A small autoregressive pixel model, trained from scratch.
Training: adamw at rate 0.0012, 14400 steps, batches of 128.
Rows from block 2, named by matrix and row number. Rows with one number belong to one attention dimension. Each number is 500 + 50 x the weight over its row's rms, rounded and kept within 0 to 999. All counts start at 0. Numbers have three digits each. After the name is the row's rms in percent of the matrix's.
# q: attention query, key and value (stacked) (model.blocks.2.attn.qkv.weight, 768x256, the q third), inputs 43-85
# k: attention query, key and value (stacked) (model.blocks.2.attn.qkv.weight, 768x256, the k third), inputs 43-85
q.25 110:460538414471512423439465564589435542459543460396467501513404518414457532528555541508479494566454586457533471577424517533466479517
q.26 085:498515552522422519479442490434571514419344536556479526442540494467483456574412579536487567479590493473460541516454379477477495506
q.27 102:536474538513364448540476496457466458400585530450458451572392588512486518620577527439404548539563447494498421607366520539511461575
q.28 100:482535474518526530560532447459537473628541474569628465429526463545511388426627446480560399446385390465449464424593530422447456478
q.29 129:493505479486372467497488550498472502429471482463409544616409634502490546549476473522417608500587523509542475585466459530543507507
q.30 067:493512490472575492540544488460389432466643485506544497459501558490510552592429478538531481557501511457550453527424597520505515511
q.31 067:490465433522576500534596498487433528561573474480497535464486526549464512408487414491501534505527557472543474488532546467577500446
q.32 029:420449502522459527495476475474524435475523587447479531467492495533505462529458486497531494406551474525471470476604367488478463521
q.33 021:449543515592522530558479475549469492518546520444502443534436509571485543445493469581508475537485520529344496433524576498477512480
q.34 025:585422605537525490515542511516493457530517463551494495575525492524485562404495514471432523508523570432578538484495442519490565485
q.35 048:429447470432456398461473543509549465454416529432489463493491484469495405581502443441521549523563551590559426539594438488543487518
q.36 042:422461467469439453459450593502549438473376543419489508505498494488539437519531454491504570492530536579508382525614406502534440495
q.37 048:480472451389541453451487533490466540499450504570469524531489477448521392616542535437461545517550585475550484538542520533524438510
q.38 029:413519515492466526484522489551447491471569545503435568468559539593484393570448520483510539489526553488544526491603374528510422529
q.39 028:500416461547408442542468517508553490508495455439535524452451540516485523484493469432443490499479517528526455522466410519563609518
q.40 026:460496548585518504425475499495449429471540492598555605583535468528575546468484544483479519506510484463510450462581432485439440510
q.41 023:540467553525514426506491512522501465505580433579521562518554471597488647394445487432468492500507552506528430547494462500542544507
q.42 112:445451581559486596576448455428544444521438547619633476501618456524486529526379470462536451445420452438493472413527488513529537511
q.43 033:556504476512422436565508489536548558548488455453416399436447551491467503488544449540461494499471555502481477485360575543554620514
q.44 062:608505465455601454477481494530488572536652525586556475513485488522515464466522533475476492548540402547535519515457524479472582521
q.45 044:531521495612489524528434488494536457517464520441553491489506485544514602323470482580529434480471408509451486446525451482446568491
q.46 032:590503533555572424489562544519440500555555402583568538601478513473541585442527534486482478529492474451484529538459540474508538456
q.47 023:524526443544502558498437551502578543546403536505515511416544452521537469542525502591447514447451527555556521481532489470438504509
q.48 098:424511426530458471502392474544473487486459453560473519522543486479547435649538560496490430414487544481501439437458377414490511412
q.49 083:529447527531481520546577490526558470509430573461517536448535506485410612479345453490546550535444485475541537525481466557568489515
q.50 091:463468570519501511473513476553592579508406516515442566471525431501444545480315432404520538554509574518541600524511460486566520533
q.51 101:501476564587498515436474531412466533579530542489549501498493392498529482495459501506563443486480425465477494427528528461465436515
q.52 082:577397582531619528482463470475537455546403553446520542518494438494489612420432502533509529561473501570506519542541524546532513595
q.53 104:531542460499509438535442535516427487508615514435506417522473536462509470513687592574456503465516438517497415484474449520401501422
q.54 085:489431575591408514437404483454519456528460558539480582482518497552510578495398455502536527499563443460573483487495424444533486565
q.55 074:554495511510578500465555520510485502566504427426482556466447488492586527442610460594475511553474513516483544506499501535437433500
q.56 123:490502524527526558484418460496533553565481509565571494464615369522531441481473485539604416439398494483501536346543479457490483486
q.57 095:548441517514625481534649522482435428483481498472464501503423535481504547500508503503408502554541502520409518580508639551495463521
q.58 091:521447474491477445503507488458498457531473473340528503523493582403457631463526488462515507522516433483521367544510443507419406463
q.59 100:507613441430516543508674514474476507498576459536540449452465488487548427493595520611538469447499505521496575463516576478469525517
q.60 095:529486491487521466491507527557504459442504486442456543544442602499509566472533478456464593602540477463525467628476537560515479501
q.61 100:471514436455437401470410560558519505438469438484439543556443602495522450563505530431415555564548569491523432574406419464508554459
q.62 097:455544472460464536465603468519500549534448503462463488453482443431482490511480546481542481431551522569530536487532441481491446455
q.63 103:494495511530439394438489604490510545503497481512489532505456533492562424506482496483470511547532521488468484492406520396450515511
q.64 090:461421508513553568559445432446542475560519549514556452497617415497518448615389515466530395503472456495491517406466505470505506496
q.65 053:542498568531442460481484493535531457473477613529491482563514529490471559507480528411499560464489484460503512546469496435500512601
q.66 088:508453568518519391459430598612442512467452542435397498476415467463453557497519553489401514569560598481475518576430498594466565497
q.67 102:484494464511543574549475415417570500565497479549609440473635462497535433559451434502594435453427416497511502396520500411488485503
q.68 082:544449585503502511492484420471437430567545557576494526547476438516453620482511515453487562519575523515452543469505526498471595538
q.69 089:421426580564514540540545561492472502508421513489572508469557478583516487494444534493485472473494425411535541473513496574555524485
q.70 112:525533443460478587512439463453552548473522510467536424446534437524508432518489521500557412469462486585548481442521510506562449486
q.71 059:523467573509548516469388419547521410505474559503484443529459414512471618521562440457431528497567562541427478526535580450449617580
q.72 072:504462531462538469490337435522482484514713582563497485538527456508460501539463484445472512540536527551497491493479520468477562540
q.73 072:548565481511434548463597495495487475531530523515503524524423530505440596390608524472483552440513490516501539557551495513515481547
q.74 077:575550466458498425452441516577489472437525509498411552547392540509475486433567481514460570545572564524480437601497504542542510463
q.75 093:567506438449485403511455487555535513500651488518411549518524546440529477499497449538506563508502578569497480492464510393463520447
q.76 048:425508419526482550509345474525526477462484576518461483498449452484497488579487412497454419449500513558431443501538572471523404554
q.77 082:507519464466503474525526509520499462453514476544485587553453579528520432449491455589505559510554487482516470538507465530549523410
q.78 075:556478531525490519504460496556462501530455510443417493452440405451480620453527508483465509520538596521501539477460546570482552446
q.79 087:532429577519485469479524515614530508507453464423422500487529457474508606410496496502463547475479583498503545494482567487452624427
q.80 063:474478561567500530488458501491486452493430490582488527543535470439490557572346431414486532516473580433546584491407484581500524500
q.81 066:485436522449481460498444551489462458500441513454488461550512496489522562517438446486488500541492500597373503475549613588460435592
q.82 060:497487425448461460538530470482432514482604489618446442386495512500421491548604538496494491452509573506423492507551473452525484486
q.83 055:494525457521499466462494481548421537516560538410477525510446394542501513453630549477461516579541555554484507497626440427479530476
q.220 096:540557530459452500455614507414462463513524475543443467489490542491505430504661689512496470430490500389500488500477434386452514453
q.221 097:605515518522497444516450496551457531492613491427478442575456479499492544408483383456501506578526452539514418521450585592487551553
q.222 082:538492569520560425450408557518521567476480542518521546497553476528538598562408493610557594495537502583489545448505508400486462551
q.223 107:381563496535498590490645485529488509565567456513580514446541448531537457440545478484581425456402472493525502446598428556459471491
q.224 192:385389527637552536517488575526407493475475577531518534502523439584506549536418530474424464441455449414453550453461554503508483514
q.225 202:508466543502491597524493556453479512411484566477512455502520496639463485484492564476459513464501437465590462500535528564629496480
k.25 117:500528478485555435420366508500452571530542487475412507457430376507526354572582536509501508531498519522493547415545552493444466458
k.26 086:493476456512400488552381468492461562557640494417480569514470434528479425542463498423488573539415503495597568500467425518486517491
k.27 116:478522495475423414503405517554473674554577521463432526429502444502487311492525494472508597480455516542538593416549484518458494466
k.28 119:516464504511506526477576522491575416473412480511575463563542601472523691416525466523512424511547501490482391574492472451527520535
k.29 135:480532516474437477493405501487451599552549510476436541436428392532486318537547492496494585506457513527515597413545509538476483499
k.30 081:479506506450599449509435501519462525549637516509466489500523454537512315596518552482497562523410485472531585485570524534450527463
k.31 062:457603493485510543501608463448456419495467496645571500505474545454501441579454556577529446511528499472456525488424435537475526482
k.32 031:454525487486481463538453503460497474372513550497501549570428523434502560605438553434468509505626551456515427599331446515525546435
k.33 021:480472488508380489552527540470429555554592464563538466602602558474554513562473448536480464480381575486536502402524502525487475509
k.34 024:516511569488525448497487472518548449465489542534549497482496555540436608494392435495518538492613571482368433531433571400546573616
k.35 046:472500514474540505481545462537536437507503562417538506513409462520541517456472533440470561533581492578460438569518485515511566493
k.36 040:430521467503560516464497519568532426471512523414640522560364487479520569558491521455492475575504498575494430681450416513513579568
k.37 048:493528530484603495450506514535510535560570526407550453483484449522455435426566486409501528530533432607464499505604574510485544556
k.38 031:520467534516625450572422446505504481511443533572467489469494446449423605512529561391456514524566471497472537502402541502435521455
k.39 029:471429475450532482450495475501589445497605534551631534576564486489508638504433474425496569559504522529548408614436546487491551604
k.40 027:550486505471609453509558454536566511446471514503513479467450507458515588504514519553477535516504538615422452511477577528518490543
k.41 022:553506429507457500569580493487555419416478484595565529552421492462500699460412503572457581529605564527401421478412537455540586519
k.42 120:507473523504548546575592447472503434462507461546642499465536548510521518562503520477488501479534452468500451501467519490555526446
k.43 033:452471473521461537441433524497504534559541502431571551550645483536485431484502443467484497504388458417590532518563458429522539512
k.44 062:518501497505474533520590507492501501539527524521394445462647508527459508336503452556498581441434544569483523452662613498500479514
k.45 046:507470479499412471524547554498534438460444452528505523505471512476498582561418465610517455524458556456525460529396415556501470464
k.46 032:540500488451518489473568483469496547503530450477557478483531485535455456446522399583492575474434493551500564429570557510542459536
k.47 023:460521491477501531590519525508535492503491423439404461492577496517493455500519511540451486485459466514525541546531414528457410446
k.48 090:561474516485584434529514509565566441489515525540409516445497428475543542466488582467468450568528530522421521535548604465533562479
k.49 076:457528439490520460457562549429457402416384456487441529499433508506541500649564610507500424494477482412510424527400465453520449478
k.50 084:483470399458522464525584534384459450505440458392518417542484529478476462556541478543501433510453529474557399487416456522494438482
k.51 108:459517439501585510489439464493470421477511542512498563536497500514440515607476560458474545540462491477535464560447514525562481469
k.52 081:495587479422359529451519483435506435443467501523456508533428553458519420626533542490518495446580488465559470545453437484505472544
k.53 096:474494548556548535494447484586512581555540494558519560459539427528557490441469473450500482508487500485483591406582599441476519502
k.54 084:529533491519590457483448517516503448448502446447491467450444464512510470568578542524480432597459525493494458558429461459493554532
k.55 076:459518514516469486545408507543508621499499534502533496472543518477498391501401405464510453445554460454530524399417479491455506443
k.56 138:514504468456587491476470476478498406448519574511510530529458492502512565619464619430490511581595452516495451581464540498569505467
k.57 098:438537508531354508536498506580452554513534429485494510508492553447503382462506419500489498395433505449548546471489376527447484516
k.58 082:475595543455404579437671447432506557476441484610391534455489461479462387594455511452516432464499613463544577478509572413480549541
k.59 095:528475496472463485481407509527526497505533544545512577511555542516531613478464501491504628512566466519499487502512515527571461438
k.60 110:500521573521430503509539510452464629552468458503524463465508514501454445427487404561525436438454520497483582429518432530414516574
k.61 112:532477540511457509540578489494498548537466452507480427456563515507468476367504413547517467446438544505492543453580509500464537551
k.62 089:471466454501495462500386526449482467553527481501475508615517489498506523546498430463476519552474570459571438494534525481486398504
k.63 105:514476495525517528585563483523478472495477449499480453415591586497454524443502483572520499457386522462514490495492499547550522494
k.64 105:441467472499637451564558555503488504512439485480724513538534530486548476513523488486472524447421376470459467433540507527487385466
k.65 052:523464437483460499485437522505473562530437519394503539490522545509460443525553477444527506465499459513561470491611554453547407546
k.66 106:538511521519456481465475516524509475465489539471225484577491479481502551455403507504497454501542642506518514552460502472488479530
k.67 115:464465436497606480538520513497474501516471467496751493475535553484533473536594497493489551472443351488491418459580495538517445439
k.68 084:465559531465503494538486502481534505484367500474522564548486489459558379468435536477494489389553489475483571431502496530489413464
k.69 090:498514530523585453497526510528496528561644454565670534401468514494498535501525423512526514547414433469459578505453518428438561522
k.70 128:430454504550599533518532529507453539504445484460751507484479470535487488548507534478458504508452400479485524439440500523508489465
k.71 061:523471469498439527546516485562498456488449542466381587604518493453528402519412542395485528399537569458587551503557465535547418442
k.72 069:474506577467472514532536513474510456475344543505484542595551516521563457445418479506482545417540569476486501469589538528541390513
k.73 077:510528500501442559457417439477495590550498528516446489475471469543413422540469503479520466540571540563527602470377496459487563508
k.74 096:529512539499359547481487466505531485472520548515227509545491493517484516484413505499486474504564628499521541548461500485529561536
k.75 100:489509499466391548523515536480533470427381562478344519565535538517571431448490509549471531371536506456535469438542519507540456502
k.76 045:485500533505463518474429552531477447512482495430531484534449477520410522506543483414481534469572579530496424567617438619514381545
k.77 088:492509529503364553504529472479543463484547538586288525477486506520500487499468466536478463457550543492481538500473500458514641538
k.78 081:505514534523504494507462507545542482459380474392404534591462444460521442440446573498464479449572590523503564464401458527481451438
k.79 087:508506492487448508482449518563547504454408471438386567510563493453595411414507554509522508380507501424568527438496464509473431403
k.80 062:512584621446460462521540458434450435494549482509492498482485547469537407457422588521529552432509488488475529509445419547462511486
k.81 066:496492362498432546529608475592487568502522480390496480406557487470436446420549425463514577461499484511561480500575428504515525397
k.82 065:488448532529477559512553482566518451552501501463445522499473391464545416594468453375484486510453530456516503625520489474462537504
k.83 059:458459449472485473500408550548469562545504531452506511553487455522437487467472486402506490546417545487551585484475503578501375542
k.220 098:447487513470489524503533509546579419431429490423513499589542481477460504490344442466517509523507556502529493592560393569496450541
k.221 090:535509457462486544570516485495531603496347513576455554386601526478527438480474508552511505371516517467562589438448518410543549407
k.222 084:501556463528497532544568432477416541578587451539547518455461475485474439481577460503506454555541449517436480478510477546507502470
k.223 116:502436553529437522519410521485554359456559529491538512694516586519516640486485451449467585523490465453512402521471503522507451561
k.224 178:366439448673561490530537528533457489538496523500557538484496515507495521513460470478426438447470398436381505469461538451487504472
k.225 195:436456524581517599530507542499425493389496557483558489496501471641457494526443540458380490456487394442523501493484542522564521500