Rows from block 2, named by matrix and row number. Rows with one number belong to one neuron. Each number is 500 + 50 x the weight over its row's rms, rounded and kept within 0 to 999. All counts start at 0. Numbers have three digits each. After the name is the row's rms in percent of the matrix's.
# fc1: MLP up (model.blocks.2.mlp.fc1.weight, 768x256), inputs 86-171
# fc2: MLP down (model.blocks.2.mlp.fc2.weight, 256x768, transposed), outputs 86-171
fc1.498 127:503450566510502520470461462500486465508494571536494509462504498558393499438513545516523545385402541546581523512445500420494517418484480501575478537503481397464459520391508462515505527486460456545533484464449468501467517489467418529485542516507640564486487557
fc2.498 105:533536466460512560577535510427564662482547473474459482495509514535405497550487499513500471505606451519495466516435500524534475406529503553530619485554546547536398435525482477433589463595507528492603481472449516544482495440448503534423490444531461464496464566
fc1.499 095:525428444518499604521527566432548481589447556479475575471562517556504533499587568395488451464557405474604533484478468458450532466548510459471543562527552444392468535498609520526559414469477574472517393479453592469566507518548412426527473396557536521566585471
fc2.499 104:502361449515550445510451518582469418583464500514479509504501548544499516488488522489513522518579425551502509505402480494509505311495576408590415544526513521423523533490510472500530467514488434501531511482514616581573553524543458548548464514553488483458525508
fc1.500 147:546412519460554460507474535489475440485471454529473489465537485503498481461435502455520519519585532514594524443451480527558570429547521453528490492496528435473435456449458514452553504522482369497541384413488580485566589505539477529500423447516529477500565548
fc2.500 139:490590460442476564461551536535504449515638452413442465492417444431442484580522438554513449490474451490450463490501527527496461530528482504530441458513521447444449474505413451547541372473445577488488596460522588530484523567453485500481466546534518440486540514
fc1.501 016:531391556550507531464489476537437565475455484502418475535529441460407585575503573513614459458482503496547546573400513491548419461405451512492484518551391431523417542505548557476555512524520545569459463496508505447538541480437537525567579473369483527585522488
fc2.501 076:506539465470504508489567471451599598400548548477493513482521483543526486454490497520444437505509492375524421446560478509462501566410419544368749518481481504518549465518462549512550450542501510524500490515425488480475453466534525487438528496501466520504496499
fc1.502 134:514497501562495519613509519554496570495474506490423522440411568404485535523547544445488547439540449492516524536472489510487538466469486475495486521454474542424530514471445470552452526401446453578408511463440508548538624481519552601490489522526523538475493523
fc2.502 119:561494432558520536494492451434451473471591494468479544444462462583433405473452490480557523553502478320526574457536484469539569526499563524359564475526547486467496470494481520439587373544464511506522535489464566503584552459618477551462528493519464590543480504
fc1.503 014:571467573476510488427479512473586526440464428539522494505512515476436579505446500550439535507474558457453568484427464574542585516516461380626502468421425438462520512477536569563494482391481479606540410455467480528459458511440513432515543460491536496523573536
fc2.503 077:530539456475476513471584475473602596390555529495501522496522482542520472446480524512452451537512492376531444468557479503454504567410422544362747520504481511525546445510466537535520476549494498520503499508419496475465457453534536486447524497500471525494496494
fc1.504 014:564466503549526533507414517470475532462454511529428411636427410464555481450391481504552544437418526507550472516430476448478493443524520462491480467479551482547509463469506512467496470530526446502429528522550523502493471550467457508532528384469557475575429572
fc2.504 077:544534466491479507482572477469606589384551536490507505496512478541507479451483511498451461519530487375502439465563473513455495589444430541355729513487459496527552457501460537534544451539520511510517500511413481478477474447537529478435517503494480521494507488
fc1.505 111:469517517524537612526482457536515493505472545440492616444488480547443489607427404551557455513482486496592507531464463542496602524463517530496493472529619545509546568509502476468465399493491627515551455474546494504517484536477447481497532504515447526480445475
fc2.505 112:469476480528465496422479459488487402560554536521447525583466533449517596525582564513533495423434488640408512496481527545482506475429490459603331510537423509493421571454505462491487574497492437551545544429430534580489483537446507460555556512484531478491446579
fc1.506 014:560468542507493512496403530508588579571440480549485502476466525458504466684486462593482455541469490521590554502434513519555520544473588501508447501475485432522442488555532502488497550430599476454472433557524511476449562484424466503512457558433446460486565471
fc2.506 076:516530466472494494469586484471618583390561548490511505498508466545504490453485513511462454519509502374515439464564462516450490591409418536374729516505472501532552457504453540521541461541514509498494513507446481483448458439547531477439527497504480529487515498
fc1.507 012:538434546534570488491469482455467463460529398527545571485507543479505529454454595496470625419476546525539539436479472540489529550470504463576453472521440405498497462506619548595505506531481533495567596504476452415448482494516454548419580470496556453486476453
fc2.507 076:524533437470483504478597466456617588392556546496492494495515487534508481448466514510446448519518479378524432474553479509452500595411437532376720498492471516516551461503448539525546466546489512521498484516418495485481474448520522486429515520500472523505514493
fc1.508 014:520518551429416497544468511546443529504466511488510523622459413505498452508442476519525499509543484576540499447544502473492505470498615443563473520483417479437381541421497599492479514519486473512434446528465439390456504373462459485562609512442511441459606465
fc2.508 076:525533453471483519470583493464602594393550539497505493506500475536521478456466522512441450509500485372517441462562462505448490581417415544362738512469473495539533461518449541509540455554503506512500512519423487493476467460540529480459519503504475501491510517
fc1.509 013:414552532504487498468433539512456544435524527524547515438475499483519543540590568660576562510544478530504549559472538599485495496450553493603497496516500557570470476387431517466450543446520445422458478569469523473466541494421507447553539522507418512425567523
fc2.509 077:537534463485488506484584472450599601388552536500497492488500485524517482449479507509458452525512481367510429459558466513438489571429426533350731511489477503518539468516450538519539465539502515527504503512433488478479458465518536477447510500505458520513477497
fc1.510 012:584547550520503449523461553554405491442451541451484430484508515507489475458500548497492499435530542471548476421440487627376543418391535464583438568498541425457460516469470534439425482555474442500569483504449501460472482433534500506494573441483431474537562494
fc2.510 076:523523452486478510474585477450611595392571535496497514484496477521510474454484521506450443537510499366533445458554457510453499583404425541366729509497481480514548445514468526511541459532487518523484492522423472489455481451544531465450543515516462533511490480
fc1.511 016:472495561523458458496396486503552445439437508457587542592558454384605553498550513532565480451423523543531430490549506473524516436542476491560454539487495476531477448507510483554495424452508507509443505599401498483567491490474512450503515499527521483483538524
fc2.511 079:522540470464482498487587476452595591397549535487494491500501479555502470454484511509454453535511481364520431457559480515458486582425406546360736504485476497516533455513459543519536454540505519505479503507452490503473467463538536480458533511509472501497503496
fc1.512 116:504467509473429585493472515471515491494526574576532416507524560554598514483390498488580574496452519510492503463369491478468526510505504568538472434461477570495522430514554549462481546564539576442488382544527512503480437520529575520521450538522440418452440469
fc2.512 114:502452530479532505581437594432454488499389519389427494582535589595554545517477484435457517519420451488519507495427569559419565439494440580565408380516361578462474481529480433514531437591502541519468470511501509490512472470522401488484459510518490498492534538
fc1.513 147:467500507509453483520508477544495548497512529481460424512493408521562520533552601549507530500417459531627513526378472582499550484423563495524491493562562488509535579464516536475408556490484596432546450532500460534511455496405493448493541502474540509470458460
fc2.513 130:480514434501527578479529454543562546413487445590505530510512448479509472535483500521430480485488457442464455449457458498385455540462511508455620453505567529517525493530512490486417512554509567508499540481551437563422496425494575482446471570487545465448532469
fc1.514 134:464533573526638462488462509444477479426449501517435384484402545523560559537548556523571517516456467511416477521489513498478534513485522475532444411418551531460421460451640441499537557554584494501466430566493519497517492573460491514544438516529579491485461458
fc2.514 123:472547567483478498507498530452450557517544457486520584461573391436586538490528500533497429505482464447426497445517579444407461534497429593451569626480550419494537468484424531484474508541545516508544543590489501511557486551519495513558571489461485500458506600
fc1.515 110:492488530509519424612535482551506466502541485517451547480449417500518487557566487477542491519491486504560552500512546533568478414474502477500487548415512440501388583580439588383461592495445521543530540448498503535496503538451476675488562445538519483573530480
fc2.515 093:552493537528579582508465524495467495473526508469427553468509483491521503475543504479541518521500424537490628501521544496471469419512583417480286515546429427458467498516474485528503481465557440487604485481511496629602527447511446502480464437547467422564446569
fc1.516 120:487563534574525500479456431477504508446504528609456469518478469394444535522586560502584522450505569551393520515515560501520578490492537499521461458504579446432438557471621564447496600503448426427527512527451516522489470568345515532540517456483606520467416509
fc2.516 103:565495532434571516554528541486603572472529550480539489504545447545491482522488418522397527523535495424512440493610502500447454518529412534386701482477490469519569478469400540531472439536459451462492464485464510578532494435511515548477482504476520512460508516
fc1.517 127:526493561524583390453478517491450539482484539456455419523496393484466506457501520459535509484535506528535480474504575653430508457547524446511500473504505529481376485382495552498604464502459419401459341533473478523536457575483408546521499481505566551476516535
fc2.517 116:494610496549425467518531510489488515462575505499486426437476410460572500498518496433518469490389535416465450558531464518462499579460536510469585589528503468491511469486584450430501450491486481506550579478520449611415559463466511504491418496489509587518501450
fc1.518 025:463483555486474444515471481570503575488423464619561439537506534458523577514553509545568512538396550600515551484478522569474444400431520512614463472530549478523448526461510502443463533492489475500417419506432446511493482465433540474570556596525538400491505411
fc2.518 072:522538478458499515464574515462608608381543566507497497492516474509510459449497509514441458521513473373510432465561481506461509577430422559360748499494474519522536457505462540512528467548515494530494520496417485482477460463528531488447526504535479523488504516
fc1.519 111:603405547527512498479463468518519471548521544571554542529596512607466534491416503544542489569487508578592541508431514460415531488571552488534485514494512454527505474397458503483488501514512462443502458460490426445479540481520407527466475587528452519478483512
fc2.519 107:544541506518517443493519567426500485571510537511504502507488464421516550480522525584479482551428510538418454503508423507542539606526551542512491586546438582503516499478477371505458517546509537445508581454538423511527438489547448686466602474560455491509441403
fc1.520 139:492534518519428460550519407526500486540506536503554418543515546560518579516589466528527490510494461504463536529558462452578489506502528483490488512450498506449471559495607469429507660506589398513495585554500454495414498456431549481478475517490464471490493499
fc2.520 134:477567517417493465411522403517485500518553463473503484481516556521579616510545590503559500576494539449511566526428481478581414465480474515465466458461476496519613477601436572517579487518511577530501450517590471460501527468450457481472498535500569540439429519
fc1.521 183:469346524460542531484466526461468458498504500523431526519482545529472437624490589469524586493600456491549607480471447501541547464470486408493475469507504462449479521539531529528553485463468553537534494460509593557545511493515446472563472414505470485466519525
fc2.521 148:459592544508492483489523510469476492518522483461465465492475507469527348522492403478533482576518561489444464522661487531367440546566588615611502478485482517533502475435423433507513582541511489461505595491557511497529441505474561568486448545443526523444488548
fc1.522 089:465484504508441551420434467516491455471499510408553453512522502468489615508422415533437475485423506540449508432451518511493501458414508487546480535493500527435547490452517470461384514410523467471487460628518537460526514464504517531555453537510543513565578450
fc2.522 085:456465433458490495510547453463541591434576531514503496485529500571526479446485483479489474557458482467538475486535507531488481637399466525431688480458481525507519452508399530514557476563552563475545498533450483414528464471544490530491504510488441462488520507
fc1.523 120:504449535506586404384438484473488536439527456621447453523432492526524482537465436487548583497432542548454499501506486571510535502508555493556452387570552516538508465506467474517535499495455404525573509515531564474496503533448541479532432424462593451403416536
fc2.523 093:479565510531549463529567455462500450461586509467531517510599503580483482452525388556497521509553522491528467527496467479514496592469358554425666506478489503521562489564384520527519478456457473505514575493486537468436438460518559461536575482520449540489500448
fc1.524 144:496519514502479544493448508594517540431495498558439530502484558480427537502558523522563487522573541558471532526513531542466578441465533490558447437573536489475506597509563513575533409443562560486529526540479548535535529554465511517518595492542483537435453447
fc2.524 139:515382488496434493452437433488438547513595503438565510490453516578516492514531495509500459516557496569518565462597514545384516592504560503525446492457426451460519470473371407435514463465515478510542475485492472444498515515531470525556426503484478538433498481
fc1.525 015:484455529497466532438525567443438534469447557521479464470479531432431440564505510597463511420526473519479579508471534501511544498518489523537509515573486402531449483508472569539538501428563565480392536428525484440450480560511488487544555563473577534408492454
fc2.525 077:519524463483475519480576472447593581385551554515499507491503466540518492449487501500463448527508476383526453455560455503442509591402424545346759516490464493518544464501450537526526439556495515510498507518410480479472459459538527483447513506504486514508499483
fc1.526 118:525521486462478456429453541517496490428505473488439525490527569493431673486538496541542595545428452531489520580515539515477493494506480530550457412510579521553514533594590451490487487467475552519552499507474506517450495545376525468514484497437585429420449438
fc2.526 112:530463473440541513437425496496448570460492524526536491555486556559467482384587520537419519532595638616563478509518517495514478480518408514604490449480520520476519458553412393528477569494519453469514477477514496411470480477503532556545516523479488535463528491
fc1.527 136:541449509489472550543538526485481501476447369474576554453485418462446481495471434449513506445446420501473521451561585541499502409517504436510477599481516454514413520478446491546398489431536461414527615492527566526518537528510494557442492438460510444583501515
fc2.527 113:466525482575471508518571531565530544471518443514502578495486408550561406494559528503432390499489417447440506468463528524488460455432431509405593528472566427586504469521480533525509492537496523539585520516476467561447574470540505458443498557498508470480520511
fc1.528 098:475546532486369547538512435526540533520535540515496492547456504524566564536478408492557444472484465505463490560473470618504547505486479515539520507593552454571523537513478532502511565505588439486486627435525422556432530485504586500470493563534449469468498512
fc2.528 088:484563532536563516527547471562353384550470505458515552496513568538511555485543496464538490475454435581473552484493527536503432493513505468617485476496462514521577553561459473489484586520483538442483461511591445493506450553514559472487564550572468584488470485
fc1.529 072:429564533482402453482449503566437515470453371453460503474555445337546508521493506486502455555509565533484494491472575630531487487434567488521509542475443530457479512545571573507493636476471517449474516553611468452532494501452511494574505480429440518579556613
fc2.529 078:571465475477473470452560479450617609367510512507501478492517490528576468420531532485425448537502477418483444450549478518452480580459443509357754452509459475493520476488470544545484483509505536511456466515414453491470449476549536494471514502494486532523516526
fc1.530 013:566584493534488489492563566429461613443487367511483451566560468510509524525442506486531526468565505447401581508486501461500497371585552500544417511447515539540382460464476485444447522429554502451568457547537561519502615493481484517523486556443485495453511472
fc2.530 076:527546467478487511481581473470604577399545542505509511493504485529524472448488520503442455529508483360509441455564474497464501586440414546366740497502462496505536456498461541525536447539503509521506502504435485488483466460542511489426502493507470507508479494
fc1.531 125:568424529510529472387517498456481496471467270530518492531537488434500558475592524488506531568536499537430529511534516483580512505543541468527476484437552498549539551571575519480531441458479482411577499489476517490528557504468437469581472441405460425516499431
fc2.531 100:528548460456549512547562530498666506549494447521561444514528384631550465418548424486518467469440434469540461475616467411558492465536468493424551497454518442544444441559497550526544450554571516379530555554540441518453452482464518485490503504424459399528424443
fc1.532 128:520545560571446385491501477481458433488531484494447397529471444508476509477449493463591553533557561506512504508450511477460568438526498498550494491467518526524486537471476504440525500487447488438498451568483484492519499558452413582541466512459414575510497501
fc2.532 108:440590405461430473604566514436484588407518517486467495437514515565481487459442474412446528503471462466485443510560482537599478461459490454403661523511499501578440487561560478452504524412434521512494533504580455578531510517507626550509533443477575543522481469
fc1.533 021:362496546540558555461542483548466568514418456478455506537449415419518548538550554510497526470450494561508497459517465529549509395437519499493487486535517470389399516497559501559490471500531410494478561526490530481429578427368472529500446462435463414493602457
fc2.533 077:522517443470482492481584476467619588400544547500514505504503484535509493445486501503439444515507502373516423462568470495452483592413416556359745505498463508510531444508451552515535468536507521528490497516424490481459464456525525477447511508497481523508493495